python train.py --horizontal_flip=true --vocab_size=6471 --encoder_norm_position="pre" --encoder_activation="gelu" --encoder_inner_norm=false --decoder_norm="rmsnorm" --decoder_norm_position="pre" --decoder_activation="gelu" --decoder_bias="all" --decoder_parallel_block=false --decoder_positions="learned" --muon_scale="match_rms_adamw" --learning_rate=0.0054
Rows from block 5 of the image encoder of a small image captioner, named by matrix and row number. Rows with one number belong to one neuron. Each number is 128 + 32 x the weight over its row's rms, rounded and kept within 0 to 255. All counts start at 0. Numbers have three digits each.
Before each neuron's rows are labels from the 100 images, of 14976, where the neuron reaches its highest value: "patch colour" is the nearest of a few named colours to the mean colour under the peak. Only what is clearly more common there than usual is listed. The data: regions of photos with short descriptions (Visual Genome).
# fc1: MLP up (encoder.blocks.5.mlp.fc1.weight, 480x160), inputs 108-159
# fc2: MLP down (encoder.blocks.5.mlp.fc2.weight, 160x480, transposed), outputs 108-159

patch colour: grey
fc1.331:149124102087118144187088140122129111168108109101117088113095045103141130143065109190156079098161071111111124176088163122156105126104182093170127165104120170
fc2.331:080144111108144121082147103119077164161162142125129138171135208123117169107120109062099149148084161161128141110153064111154129156164103143086117107158123084

patch colour: brown
fc1.187:133164138122096203117158136154128168135149142108116049120096108114103103128153141098197154114151166115166149107105096136126160126117098140166103075097133078
fc2.187:140127186164133064150079112100185101157126114122148110117124098140101127133149196180091152085045148173119128100131131164131131141128126146100127172107118128

patch colour: brown
fc1.430:145136158147218114088168127162175121105110154130145059103094138106129133144104089123073076098109113192128153095105080133082162155108110114099099121143171118
fc2.430:129153148147139122116133132090113164117206099062103123151130138144110092116149140095173178087096128129137077089177171116088139159177081183129082113116047069

patch colour: white; pink
fc1.154:105063070083159101175138162128157186156162096136155125116128093087153110194087142101134061156113088183111082130142145173158188121187114093157088120129106067
fc2.154:136119100172136114112079125131133084084073179175112106187109132187139142141171065114169149151167165096136156172137104117130107155108125100118148097143189136

patch colour: brown
fc1.216:143082132138110135115187121125104125155087120133151173084215170150097127116074109114122088095109138156118160130188106105157124149138125046092098066155130078
fc2.216:122195086154151119175087129111138108125131103128133124153054114068141129122163127145134113131150143085081089161057118140077123119112079195168178163090136152

patch colour: pink
fc1.207:082128094120147119074087112133140124168158102148135056137154178120200128136085123128170093132145074063119138129125146153153172116190071091176068099143132169
fc2.207:174156158187086147129136204091118134159106142119145195070105130113062151143146110113135125192121156168156149116095117116107067124141125112139112149123137116

patch colour: green
fc1.329:124088109101128164137108095094055142109151162077141088123142122080128117070158102066124123155083102095148123124165131137131134167140069136116086128123154134
fc2.329:166139090133111134177124123114143104141149134138149145164108117145143099116130102128097150114116121095119102125086198149181121127136130154164122150094082171

patch colour: white
fc1.183:048082124109103148196106154135042124120172131141137142134116122097117153156116121128098112128155158156202135074135114115196088137155107114096073075134145097
fc2.183:069171161154123116100142125171169148129084138109091174115110079133052123148107124151151136157195085147162126145081142114098133071155136123137148140146031172

patch colour: black
fc1.282:091120084207162152197122161154116134118133108116114074091129180170090194179175142100183131163133113107109115123145103163144115111106091191088149144123121149
fc2.282:161135137092118164091149160125140127136135131110142124138113104144125095124082143143064098151133112112199114190159146083149072129137135089170131109121175081

patch colour: yellow
fc1.405:170124095157097074188118103115105165179114167161161141136170099131122132166069158095173108177165124108118075134150152160136152118134134106085137110157130133
fc2.405:095158099133110182114137178178112126149098126075142099129106135118129113138155112144152178129116120114154190137133126104187148188099070149103084138145134196

patch colour: grey
fc1.217:114173089110162131184146113095070100156090147176159133170123142095139024151113093136161116180171130144143094104162112120101156132060121166110128084177116111
fc2.217:106134130133134103105099149128177077163067155145136124134178104149082156117057107131100128071150160110123122174139168168134117083161135129130079152067064039

patch colour: purple
fc1.460:115152157089171133144158117180111098099083161142142149064112158107123131112136118088150139184131120169128115132113097133106137167099212096100153114135113062
fc2.460:107164157109134088104101118169206089087138126097118136084186161136116148105091089133118114094131129149096145113125112139131178143088162135117171108063087148

patch colour: pink
fc1.346:091117106141138085116161097094145127123158129116155129182098103167157105121113158175138108130127109113074143149150131156086150157089146121211131086188110082
fc2.346:184176157098106182129082148166099174162118153148102118153172107081094132127114070108148131141133135167177133118091125128171102114082129127057099199088115152

patch colour: black
fc1.248:131055089090152161137060211108125128104178168167111102145142097100116143111115094162161161113133144104164125178114139135154147179122162094095134122142093112
fc2.248:125118106137105082097132118128173138195080116146152163185129094175143128172148154093106079145097158174215122169136069069170113151112073124161139082198097128

patch colour: green
fc1.208:135123151081071094146084131131087151095107151131148153135169101156108106099133084127212105152128104118126114116090123155153126178081080099132101126064108123
fc2.208:090190111120116192145133111172098114151173103061121178146117143116142147097129115169133183136123123125124091204157070071135100140102089167102156104142077185

patch colour: orange
fc1.381:109078114173096135133093138125116193142100104113085116129162093143066122172131096159181104168095122121108105123170118136127176149137124115170163103162112160
fc2.381:095112137170115065169144113110109095151082095106116138107149158130162141100133169118118130134126160099128161170132137192097082134107088038131062126127125093

patch colour: black
fc1.239:149108144108074153124148099117133151183186149109144095068136117096095151204091140145137107123115102171134177056143128109138130141134163101078156077101148134
fc2.239:118128039148166027119087160076162127112153111203085100137117096093170103126153086080134149150137088106142159091133139065115103164168089124129097200166170131

patch colour: grey
fc1.35:134099115143147122111119142088108104125073082151126082165142146112049108138144106188175101071140113165123159120156129162134164124173109056139077083194123141
fc2.35:111149172115106103176155074157115174132166211135175152126146133155176109100144188154100147172132125112109088122105166085108070106048138148107148137080140069

patch colour: red
fc1.145:141079080135137119121128135136107128172108159120199157124148092094095115168193124120157115117095136103111124168131134154119175135116149143107108075192114117
fc2.145:083136138165109058200128170153116132160119110128090108114134092138109146149103105117061118151117167138165134191116089123144139179162146073108133140108075125

patch colour: black
fc1.201:115150131077114131185174104163125131114140150117129128129122177138112212168111177184086152130108127140105170117100084190124095103121117087168152109162145076
fc2.201:131092145124080109070144123156148159196136073090132146074180095082158123143141065100113130116145136097157137140157132131163171138156145177158152143184073108

patch colour: orange
fc1.169:157148131138148156177093185048068146129101112107127142168184134155158181121188166099181100157102149142116065115069102132133136129089147121201135116158122118
fc2.169:122067090127116146084163156194121133104150132174080111113104076072128126063123078148122149129184130068164152130219200099137110111180079151153101155099123144

patch colour: brown
fc1.74:113134187120114118114123163167097126128136145145137157107111104078154181113060115106164120133094098122120161120117091154105106151070173152166154072161117089
fc2.74:112099099107102084113192158117111115118125139149084125105142147171126112152124104122112145107079116153165113139087147141053157075087150051126203145174111092

patch colour: grey
fc1.267:115093127127105156116057185172116133170106143148146087117162155085172060139140142132163082124086052157163161099129121182149122123151103192144129088068105113
fc2.267:152108176118116094084161104138089061071127122130139143115113138133107155152123114109146131100075134104100134192123149067162152112085137111069137121137174077

patch colour: brown
fc1.180:096119129124113210147144141180142118124162092126164133095131163147150102141149120138133099101141121126130136107136143114071131076102091087108099089158083161
fc2.180:180173112068149070109071079124113148128120190127112089160111132084103194109097158144148105127095145097112074150115165159176140159101122172094171128123169182

patch colour: white; pink
fc1.20:091074152161171098185147182118158146131092151114072161127155137111112125136114171114106019189104100254081174114175151171110101154118137097177120086166111130
fc2.20:166116066157128092131121101079086162149195099139091095137139134160090100098134106111110169132126175109162126205101124138145114106134121096109148135080089090

patch colour: pink; white
fc1.442:109108132167143122157118146134108152154126138083094115105178161151167128083158187189108111105181077187123156159089137094183088141067147058177149121113065124
fc2.442:133176090107101144089143122177105154118169139103125128154088126117106158137083117097114076165122139104115168086106099111136077149192121103149149117133116161

patch colour: pink
fc1.111:081115031101118098157114118109085154159166120120129155102137120166184118116125146204156075102133159140117151107157155129181127095201135096137150164107192086
fc2.111:150135119218118188141145126165125132153109165162108131143128110070092156105169111052170060180147105100134085154125118151127147164085100136115115153161135169

patch colour: blue; cyan
fc1.175:067161109133118150131120102204088158118155111147202124126121122121100085082098051169144087127152098150125124139085107215114090171136107133093156091161137159
fc2.175:110130163058195128158128123095143086186115121111114166116100155167196169195112174143108111195106093093078083081152029175173183101153154136151099139137109176

patch colour: brown
fc1.313:153128114162134098105107105073146076142120112129174126122091150149150128132114161085105133146106151198182144042116122135093071082132181104146159117166115130
fc2.313:187158121151109107084170144186136132148149131145101089156148092115168108132157085059139149056183178140062079155103137150127132138085113077156103116116156080

patch colour: white
fc1.108:189130136138095146195138149157131143099170137171081097152148165107090155115140108133145108157039100144162088144064168155131137091145110153115171143146108130
fc2.108:116149113137092103118096115117135126162122113026148140121112137175115162091105173131135120075124132158137075106140149157130138149158118108155056153141110128

patch colour: white; pink
fc1.400:100103149117102109082119220035160176112154138127184102160106107097073094116112130143084102118166080099080133158167139127150104095094162085130128149132113148
fc2.400:073166132111061156106109156128185182134082139167129131139134157157142114171098131093125100164174129103122093111128110086085092142139111113166070142111180108

patch colour: red
fc1.126:104153077127091101150113178179146112133138152167133127120118150135093105223133121133168104115145063096129091136145177140181154120154142190090110100128115119
fc2.126:060116115145150170167184138115089128058138130129187131079115130166112144156138157143054060171125107161202152168096107120137125176117115148118094102137060192

patch colour: pink
fc1.235:087161110084077155088090180081122121124104140106132097185129160103177109118150184090127109146139157143083150156185113163165127100105097086129082133083078161
fc2.235:093111142146161057075133180103103174163133127136150128182128172138111168165101087160099137159072115131133128142069192131130112115113216113171160186084148126

patch colour: green
fc1.124:138129081074070174107111102159093119154145134103143085143148123148132156138109084117163125089129135160122089180135142152180150102117030132130136138147108183
fc2.124:146141077110118111154095100119109101168075193042154113126162071104121178085096114174157105133113131107140140083166105075143053107128149166121120099134089124

patch colour: white; pink
fc1.264:093091195142091166085140108165085178167165143146130086130109148175146081132146148045149144122102079057171121146141160105135117169100104079127083146131109158
fc2.264:144145044153139119141101175102184098088109118122116124148120123107081141117109091166128122108129175211094136108099109180104084068180144170117164116142146082

patch colour: white; pink
fc1.347:126123132144135126130130154141065197129115146124119140144149093147129140134136094136139091128109119146104110177112186215127110114153124135123154148086119118
fc2.347:124110110070132199102034052142092072160126120119151128141158093090150104156099148179116126152149134094075189132102038151171188145167143128116161098136146120

patch colour: white; pink
fc1.288:093118104150180134145119092089125161172139086125162134178117148091098149189150131134121078111177059166143107132101137176132134156146089110109111154137136105
fc2.288:109121117112108148067155169150162086068091234204143121112100115143107131119117099121157141135111196104104177164141138117169063098096152127107146075094090078

patch colour: black
fc1.49:075157105228091156139123176062136100161106151080160107183218147121144139139147125091161131109123104120127116166069105158149024092158125191093147183137096126
fc2.49:108119141090162083128146101180124119135173092139153083122044151111093072094125160175105163107089146122171135140181142076138138189102088087141125070144097127

patch colour: brown
fc1.165:085139133057078105095131204085183171144160119094161170144126173105135146120088102156117093142120124110098118150114169121144147072165140100113160060195120141
fc2.165:156186168138145138158161128112097100158162123144118166120150131125113148108119122118096155124138095084138160077111086083137116100129137099092152164170127096

patch colour: orange
fc1.290:096126076157157078130109181129146183166113150138146119137169111103147135161143141171160088134104113179082128130097153095171161096130056118128160063142112106
fc2.290:141161136107205130153174111084086154118147156143120155195081169075125131107074151112086172145109138134110146165138125164089136140098120166047177078123119121

patch colour: black
fc1.122:114115128102123072050146156114125110167155161105173103191175130148142146144141174156173087148091139115119088109136126207143087156134101155135093098083146096
fc2.122:128121150138148096188123170200196071141168139173154104129130120137120165114132191131143109105113120120178155094171107071162103104139143127139175104147137081

patch colour: brown
fc1.38:105130108112109158133092151071096129168101162151098148137123152109127120138117144157117125043109105134116123103150127106204141136122133143114108016123156130
fc2.38:122165128116089106129169160182120141115095097136152107140136107129057140152202133139148095190136108140100126153095106139087111111147105112120142222161105110

patch colour: yellow; orange
fc1.307:127135071198092140132111125117129154138084147153113162152183115204129144105125112141140096151113113124109133104138144154151196101113164159116110113109115079
fc2.307:109096126152159149150167125123122075119090113096220103136091075107133123238113140101113083140154121087171117155121162110131153151105094137134096118120089181

patch colour: orange
fc1.109:142132173123068162200120130102144124144145058075162041140078155108150172172171076162149103082086146135151135095139137118137161139130150085087147144103155156
fc2.109:143172073078174133074094125172100127136114205161148173175092174182138167142078128098101154105157150083143156120105106095103160084095144114082112103135124137

patch colour: white; pink
fc1.77:132148132149070169114057135156130097127117148141178118133164124129118143137117134119147197098185081146137147172136151127134095213112086118085195160165122117
fc2.77:107084086118083140089139144183143084127068144072084107119082154071167082120206104121095120189124157150124108106133154152175146113153170110167129156069105116

patch colour: black
fc1.303:139153107130134116173135097139140086137175116169186125102126143031109114116082173122127089124168173138120129111112135118122143125101128154111137145142172162
fc2.303:073065136169184098144075164120144129184073145124081111120124065183151106179141109147111182114122099104110129159142052146134139176152116090133146061149143070

patch colour: cyan
fc1.158:126069107149184087103142082184116148078157054128164062107128141141129126159084157145187124111119074119131121129098087087104144190135173117133114120159125131
fc2.158:135132147103136108134139150102124104124153093163152125137166095133145080105118091166145137101132072141150172111107068161098146104169105061137087138097063093

patch colour: white
fc1.143:140107187154075065155087120125131068136113131155115152101142130061173105081138093133154179129145161058145132111106124129135083165124164106131168149160117163
fc2.143:157188158143126099087104121145151146094189125091088156169173141116100132148062113076115139147108153152115171129156117153180126070139152100111111108122140110

patch colour: purple
fc1.431:147125188153117142070097179153152103095191108072107146119094177158149115087154135129146164054126107126077096128090106183129119199119166152131172155086103107
fc2.431:134124160160136076109170129101098151178075167170138050146154160112138170137096121110128116107148153157207160106125114131141149107149113087134078103154113119

patch colour: grey
fc1.222:122131111176097148083086115099133134072201158100077079129077130100157082179097079121166152129133155140052114142087153163118160130156127113157118071144171122
fc2.222:069137109159171144163147114170115078112145152122166159123167141106109112136126162125119045213096147102129145107163123102143067090155099160133053097086107100

patch colour: black
fc1.144:146160093193124130138108164106109146125125158196116072122111188136085109095107194103167044121124057113109187141112087192158123140108126126094146142115146052
fc2.144:068151137087132128140177113140146165103101114123134162124132166172136166150192166204179149102131116119107100142123157132154127099101125150081145143148133140

patch colour: grey
fc1.300:135138130100147158106164103191128137147160055161095109132139163095199128166140095167132164097117120152113148173127114174141168139102172096110095140073164163
fc2.300:131119131098119072132100157113091112107114150069172136078109142186113141078132156093132073097106109117130130104187150090138074156124191118179170102119100136

patch colour: yellow; orange
fc1.82:082109046150095131132128144184121176140075137114137133164211046120131117170127162180157096122113113071138121095113144195160196084154161090151143099131089134
fc2.82:151128156122132114176085143092118069122137101168113127133135152109098049149116092087136141166128163164123121160143127095136170191069136185091135124121161191

patch colour: brown
fc1.458:111107139114098107153110128117213053159176124092129152106114155169115146148111130151175125078122130183080099148115084141106178148132173115133139050150162123
fc2.458:155121162088147165126107169098060159165095163125082125154073087147147116131142123100115154118114150075154139064091115128139127071154143154131141180147111150

patch colour: white
fc1.194:125087105123142140122082121139111137179130135149088174104113100160123100090170145196129100126142108111081096147142101184151175138164132056150127135096088147
fc2.194:125156140125172115207141106112085066182111130185130136158135169121138090134137033145143121117116068147115186086169109112128138161158141184141166106131118109

patch colour: pink
fc1.299:113124065151139225167096056121139160180161124154092143107125176141142103156138124132102098138133139182111129099120153202080122150160138087120151164132139097
fc2.299:157127163159165114082093236127135092141136140124143145114152102122104118086178090086202138184144090078125137198129114071178103146143083155136126111087181197

patch colour: white
fc1.403:140099110151114129126151105177142150167130144129186131133137089099189134191079129107141055110168148123108130161107160113168085169089106141182135135121124158
fc2.403:135156105127088143108089144121086124090138121208075137088119114176126102112149098124138148186108097175135082140153098129090154039189137121104143112090132130

patch colour: grey
fc1.210:173138166156146137137100131146089168116125130121154128137161103072095135143130197142118122137151087184143107144161105148059096107132060098179100116108168138
fc2.210:114104171110149077123109125128203091146141084141068132151135152177163156128152074172153153118053165106115127146072149106173162178106151099079134149088081069

patch colour: white; pink
fc1.117:094108129119130155129169124089098132120123145186182010120188107127077099082122125172143099105149105133166126073104095140179093203137123145145161169145098121
fc2.117:159122144138101114079136136146135140126134091083110157084098170133143053134135110108149156117056112140134142158086170148162151086180116130064116099123123161

patch colour: brown
fc1.298:124143205143044126113102090125140164186156113121107142114112167141070136114157155101142081058089123097150113102223081142141123132169168113098154106129101129
fc2.298:127125106139158115154106184125151102108118133121141143116112101097134078112072096148081132148138116177106146171027207178096129118055083129136112185170127146