Rows from block 3 of the image encoder of a small image captioner, named by matrix and row number. Rows with one number belong to one neuron. Each number is 200 + 40 x the weight over its row's rms, rounded and kept within 0 to 999. All counts start at 0. After the name is the row's rms in percent of the matrix's.
After each neuron's rows are labels from the 100 images, of 14976, where the neuron reaches its highest value: "strongest on" is what is common among them. Only what is clearly more common there than usual is listed. The data: regions of photos with short descriptions (Visual Genome). In brackets: how many of the 100.
# fc1: MLP up (encoder.blocks.3.mlp.fc1.weight, 480x160), inputs 80-159
# fc2: MLP down (encoder.blocks.3.mlp.fc2.weight, 160x480, transposed), outputs 80-159

fc1.409,090,233,204,145,230,211,222,187,230,206,177,237,215,174,216,222,149,177,185,120,214,151,198,202,183,241,185,215,179,225,185,181,171,226,231,199,168,179,232,218,242,186,168,148,194,214,287,173,227,114,202,183,156,250,269,209,132,224,227,192,291,270,181,196,185,179,174,149,162,193,239,226,218,275,161,191,202,150,276,169,207
fc2.409,096,163,178,216,174,192,178,130,217,226,222,209,205,167,164,238,256,241,168,148,220,223,164,201,190,214,188,210,248,220,252,164,209,294,123,203,187,222,258,224,178,135,274,126,268,262,148,211,200,208,169,179,131,199,155,122,213,237,249,196,234,145,252,176,206,198,135,176,256,213,211,241,281,232,185,230,172,208,165,183,193
strongest on: text has "sky" (29); text has "blue" (28)

fc1.42,095,161,162,187,185,171,241,149,230,132,191,221,220,209,157,258,215,209,235,191,262,292,188,157,183,222,183,230,237,212,197,189,193,144,151,210,219,127,154,149,187,183,255,125,141,229,222,225,185,147,206,183,282,190,167,175,224,273,186,136,267,222,240,170,181,137,173,169,242,265,117,222,184,274,177,226,213,243,219,193,167
fc2.42,079,187,210,215,150,209,143,245,168,202,196,192,217,227,160,236,228,195,102,237,226,151,238,205,233,172,205,191,161,126,218,286,220,241,230,194,178,196,234,216,230,200,154,244,183,173,221,170,135,208,164,157,147,180,166,194,251,117,237,278,201,145,192,286,214,182,165,282,226,236,211,193,231,164,249,162,138,177,220,171,240
strongest on: text has "blue" (34)

fc1.353,117,191,231,180,231,160,280,214,102,217,173,178,136,204,237,254,88,161,216,194,224,217,143,237,211,169,201,186,222,281,194,232,192,211,246,227,193,190,192,148,241,157,177,206,194,226,165,166,208,125,209,133,179,193,183,216,193,193,214,247,271,245,190,208,231,94,124,230,171,319,187,210,257,239,191,227,187,118,210,179,172
fc2.353,128,145,154,184,185,231,213,187,241,220,234,202,236,123,172,318,244,126,221,218,207,196,156,180,227,139,229,154,232,213,201,253,226,179,209,194,292,193,251,162,166,161,225,195,175,166,227,200,158,146,176,175,147,158,220,203,291,174,310,101,167,148,187,175,124,223,158,212,242,166,228,176,209,159,215,180,192,193,253,223,284
strongest on: text has "sky" (30)

fc1.450,119,175,208,193,169,239,250,136,157,118,250,272,182,179,192,253,259,142,136,150,130,185,259,200,211,235,223,231,227,133,149,191,207,207,190,226,177,180,193,170,187,200,240,143,235,162,190,168,168,219,165,205,219,190,198,229,283,167,211,198,275,145,263,188,265,200,248,198,219,248,165,219,253,155,161,192,227,159,169,230,337
fc2.450,122,146,174,148,158,201,119,211,247,211,138,134,200,233,259,210,245,147,154,189,198,171,227,146,200,159,210,159,147,169,223,202,220,233,151,201,170,235,256,225,190,203,150,254,238,234,213,189,113,142,222,188,180,227,218,209,207,181,162,297,236,138,158,232,223,141,222,151,249,218,228,155,201,214,240,150,150,253,198,200,288
strongest on: text has "blue" (29)

fc1.300,112,199,207,233,163,177,169,125,158,176,188,211,191,153,129,176,181,184,175,159,219,195,230,181,230,252,224,200,281,133,159,205,202,196,176,252,123,111,235,142,185,89,156,254,205,217,217,135,202,145,192,188,164,251,238,186,198,164,141,225,289,218,198,190,233,224,211,179,244,274,184,171,221,200,167,207,165,150,261,161,207
fc2.300,139,165,160,205,164,193,251,219,228,235,223,219,172,221,273,149,264,264,168,173,167,281,183,230,193,153,211,178,147,208,255,196,221,200,169,272,229,205,264,165,239,163,157,187,168,176,252,246,191,224,241,138,159,234,129,177,226,162,222,211,261,178,232,219,245,190,211,183,167,144,195,169,241,235,182,179,220,272,174,146,249
strongest on: text has "blue" (27)

fc1.326,082,187,198,269,136,174,170,219,261,251,191,240,149,232,160,231,179,250,177,223,235,267,190,257,269,158,155,164,224,216,197,192,208,216,205,113,160,234,203,203,239,153,208,200,212,215,232,190,238,188,167,223,206,179,159,172,207,148,101,196,196,200,209,178,146,219,226,226,244,233,111,233,161,213,175,210,134,197,237,268,175
fc2.326,089,218,182,207,253,162,246,147,115,198,214,184,231,165,232,164,182,181,209,186,177,138,191,185,178,253,229,133,226,210,151,224,191,180,232,221,214,217,167,99,202,241,209,182,218,119,182,230,264,168,244,159,189,217,187,171,150,247,244,175,205,212,227,232,224,208,123,234,212,157,209,277,286,143,201,176,207,207,303,257,199
strongest on: text has "white" (34)

fc1.338,093,247,97,67,231,242,137,182,129,184,170,197,176,138,186,138,147,232,220,205,266,240,182,200,226,192,185,248,150,211,153,189,201,239,235,240,130,207,207,289,194,218,250,206,112,242,225,163,189,217,184,244,182,214,239,182,287,228,218,235,159,187,178,176,138,214,167,211,120,172,239,207,147,132,151,248,205,210,249,204,188
fc2.338,092,206,266,182,152,157,232,261,259,234,254,216,249,121,279,235,188,85,133,165,145,190,188,242,244,203,162,113,213,222,285,174,224,169,209,207,244,239,152,157,152,219,223,131,223,192,121,186,166,179,226,229,230,177,169,227,148,189,188,166,220,214,153,147,241,182,202,201,253,246,137,185,222,224,162,162,206,219,164,211,188
strongest on: text has "white" (33)

fc1.369,055,236,204,240,218,197,264,268,167,189,204,184,209,249,188,241,209,143,148,134,189,126,202,139,249,140,227,252,229,140,69,174,164,195,173,187,165,172,275,156,182,191,248,166,258,229,236,227,231,206,193,148,291,186,182,174,188,229,201,211,252,202,171,202,141,243,157,217,196,290,219,148,232,170,259,225,243,194,180,152,156
fc2.369,047,164,245,230,181,200,105,134,204,233,183,235,198,142,255,215,151,211,259,192,249,202,176,231,168,273,151,178,240,277,251,193,203,165,202,220,195,257,167,226,235,180,203,142,228,147,172,238,165,164,196,220,178,199,154,228,231,147,173,216,214,164,181,241,244,181,175,193,221,190,203,253,232,217,160,214,189,189,202,186,257
strongest on: text has "sky" (47); text has "white" (37); text has "blue" (32); text has "clouds" (27)

fc1.243,147,241,171,230,154,217,155,223,89,139,227,262,218,279,153,145,197,118,218,171,204,191,216,117,159,207,238,122,194,192,192,237,129,178,228,183,191,188,241,205,168,178,183,168,128,217,189,160,199,195,160,229,148,201,177,176,188,218,211,220,179,204,201,183,151,219,192,185,205,311,200,247,258,279,200,252,262,195,186,164,141
fc2.243,189,237,221,199,199,194,268,186,224,169,131,245,234,215,215,182,216,227,140,205,163,147,194,226,247,269,186,125,206,190,213,247,257,225,146,204,212,144,215,294,115,284,218,173,166,184,183,205,178,255,242,213,234,246,128,185,173,169,177,227,206,194,249,214,192,144,155,182,213,165,234,248,233,165,130,270,197,176,151,181,184
strongest on: text has "blue" (25)

fc1.179,132,213,205,214,207,202,185,103,202,169,173,249,224,155,183,242,206,248,228,198,177,108,246,198,216,149,197,178,168,195,157,186,189,176,220,290,172,202,236,152,201,239,146,243,170,297,225,167,237,251,197,243,163,243,183,243,219,135,148,197,199,178,207,106,268,193,231,124,228,236,223,206,261,253,215,177,136,158,178,161,242
fc2.179,153,176,161,145,161,170,178,179,139,131,160,183,234,148,166,243,227,163,265,206,207,235,234,228,186,238,162,202,113,209,213,205,156,251,202,230,226,184,195,214,248,190,159,271,167,234,220,246,249,206,157,242,171,244,237,152,214,269,104,167,175,172,247,148,194,247,246,126,205,170,283,217,221,197,254,185,201,173,192,166,202
strongest on: text has "sky" (32); text has "blue" (26)

fc1.185,072,163,139,200,225,191,188,207,180,189,122,160,227,210,168,226,186,162,244,198,192,179,219,233,190,149,186,137,198,110,192,182,220,202,231,245,179,199,150,143,281,211,202,186,192,256,206,170,269,253,152,240,194,192,131,179,194,246,119,258,184,224,239,167,224,186,189,167,292,191,112,312,201,183,216,271,194,162,140,284,220
fc2.185,073,200,214,300,148,165,230,135,244,182,229,260,212,196,201,228,193,234,179,242,173,164,276,232,113,215,203,280,174,267,197,171,246,218,143,170,221,255,221,244,216,172,226,255,139,187,204,101,185,194,191,194,188,213,265,135,185,187,231,178,270,161,264,217,182,204,194,254,92,216,249,225,216,205,149,183,250,150,235,171,165
strongest on: text has "sky" (28)

fc1.414,124,186,178,217,236,163,285,145,220,201,197,230,162,127,180,181,216,201,213,181,202,167,249,186,160,223,201,166,132,211,178,215,205,194,192,252,192,173,194,153,246,210,157,168,112,298,180,98,217,157,212,230,216,205,183,189,220,185,160,261,230,240,222,175,204,182,148,168,204,169,225,217,248,199,176,148,163,192,180,202,205
fc2.414,130,150,183,233,213,225,162,160,234,230,180,249,206,105,226,280,214,224,182,190,232,199,238,197,217,159,108,192,208,283,181,215,211,235,178,174,270,165,204,245,193,122,180,209,238,260,185,187,161,256,169,237,155,207,254,205,246,225,205,134,159,113,284,185,202,204,224,193,186,199,246,232,199,223,207,183,233,160,219,124,259
strongest on: text has "sky" (47); text has "blue" (34); text has "clouds" (25)

fc1.32,093,149,176,209,181,202,162,175,157,229,158,251,201,193,226,245,186,201,153,246,231,112,185,294,219,241,148,245,187,247,171,258,217,238,175,238,207,149,223,205,179,201,167,257,203,238,127,178,168,247,174,288,202,237,229,227,152,273,164,163,216,248,207,239,193,205,125,195,185,135,202,242,202,317,221,190,233,229,143,214,218
fc2.32,097,143,225,181,210,205,159,196,148,156,209,185,115,201,203,149,187,164,244,144,202,158,238,205,161,224,146,204,196,230,194,154,264,191,186,111,188,240,213,166,223,248,151,185,202,204,149,171,146,246,187,208,162,216,302,211,258,225,250,217,273,202,140,187,238,279,231,234,180,215,202,164,222,186,126,241,141,179,232,164,198
strongest on: text has "plane" (26)

fc1.421,105,202,223,214,180,210,219,216,231,95,250,230,318,229,130,212,182,196,186,135,215,220,249,239,238,118,204,270,122,163,142,207,170,236,158,206,232,258,229,167,240,193,127,189,181,273,163,160,283,226,139,169,158,172,262,204,212,203,158,183,202,248,240,156,265,222,193,188,231,246,244,253,203,228,157,183,247,207,226,218,168
fc2.421,117,112,236,291,219,175,206,183,237,255,175,209,227,188,232,126,195,176,166,223,187,201,223,278,149,194,209,182,98,209,162,157,209,190,196,206,312,235,205,164,191,203,252,173,190,237,205,181,183,268,201,180,158,218,202,173,183,263,175,194,110,211,255,159,235,207,158,228,176,214,143,197,150,247,250,213,205,128,189,124,174
strongest on: text has "white" (30)

fc1.273,072,155,212,236,117,235,216,251,187,212,189,252,167,202,190,267,145,173,212,276,248,229,89,186,235,155,201,215,215,167,245,193,142,152,234,169,164,208,209,257,204,213,112,218,136,187,216,143,245,153,229,230,170,185,208,253,182,225,196,196,197,180,211,205,205,182,277,162,233,241,174,147,175,243,249,157,125,225,247,210,233
fc2.273,067,216,209,158,259,142,219,140,170,172,180,186,254,262,221,119,252,194,188,194,166,160,268,198,133,196,258,213,117,250,131,240,270,198,152,208,169,170,150,194,215,156,266,186,306,193,181,273,205,215,211,164,192,276,251,144,213,159,256,263,256,204,243,241,149,193,110,214,209,252,179,235,167,193,142,274,261,173,159,243,175
strongest on: text has "white" (32)

fc1.265,060,186,247,160,221,97,225,200,168,145,171,255,236,181,191,178,222,154,205,232,263,185,204,193,240,310,202,264,178,215,145,203,190,177,264,215,236,137,194,190,282,243,194,179,213,168,237,199,131,184,177,185,276,190,204,169,258,211,176,120,292,150,268,175,263,147,184,180,189,215,182,249,240,166,199,194,195,159,204,222,152
fc2.265,052,198,144,256,163,311,128,210,195,194,263,206,247,268,201,288,226,221,142,202,106,205,223,160,150,215,210,172,135,140,212,164,221,198,108,189,151,271,198,113,187,201,215,225,216,270,188,174,221,182,194,190,144,221,176,195,197,196,234,277,176,172,118,209,129,249,178,236,253,265,179,169,192,247,237,171,133,190,162,203,262
strongest on: text has "blue" (31)

fc1.6,146,197,207,184,239,171,171,206,208,248,194,201,194,238,140,178,208,134,270,172,297,218,150,230,205,180,197,184,239,293,203,133,212,177,213,188,158,201,176,156,267,168,175,305,233,242,171,191,256,222,130,190,199,223,258,203,153,238,217,241,234,216,142,215,238,244,171,117,165,187,288,172,128,195,199,166,155,163,224,160,184
fc2.6,147,227,279,161,194,152,193,223,250,180,167,178,234,212,183,222,189,272,155,244,186,265,185,205,170,203,171,209,219,163,250,196,180,213,239,240,244,211,229,176,218,197,164,154,185,239,220,133,181,196,274,215,193,201,157,169,247,186,277,225,187,174,234,239,218,198,203,193,209,243,127,284,196,119,280,178,216,184,175,210,216
strongest on: text has "yellow" (27)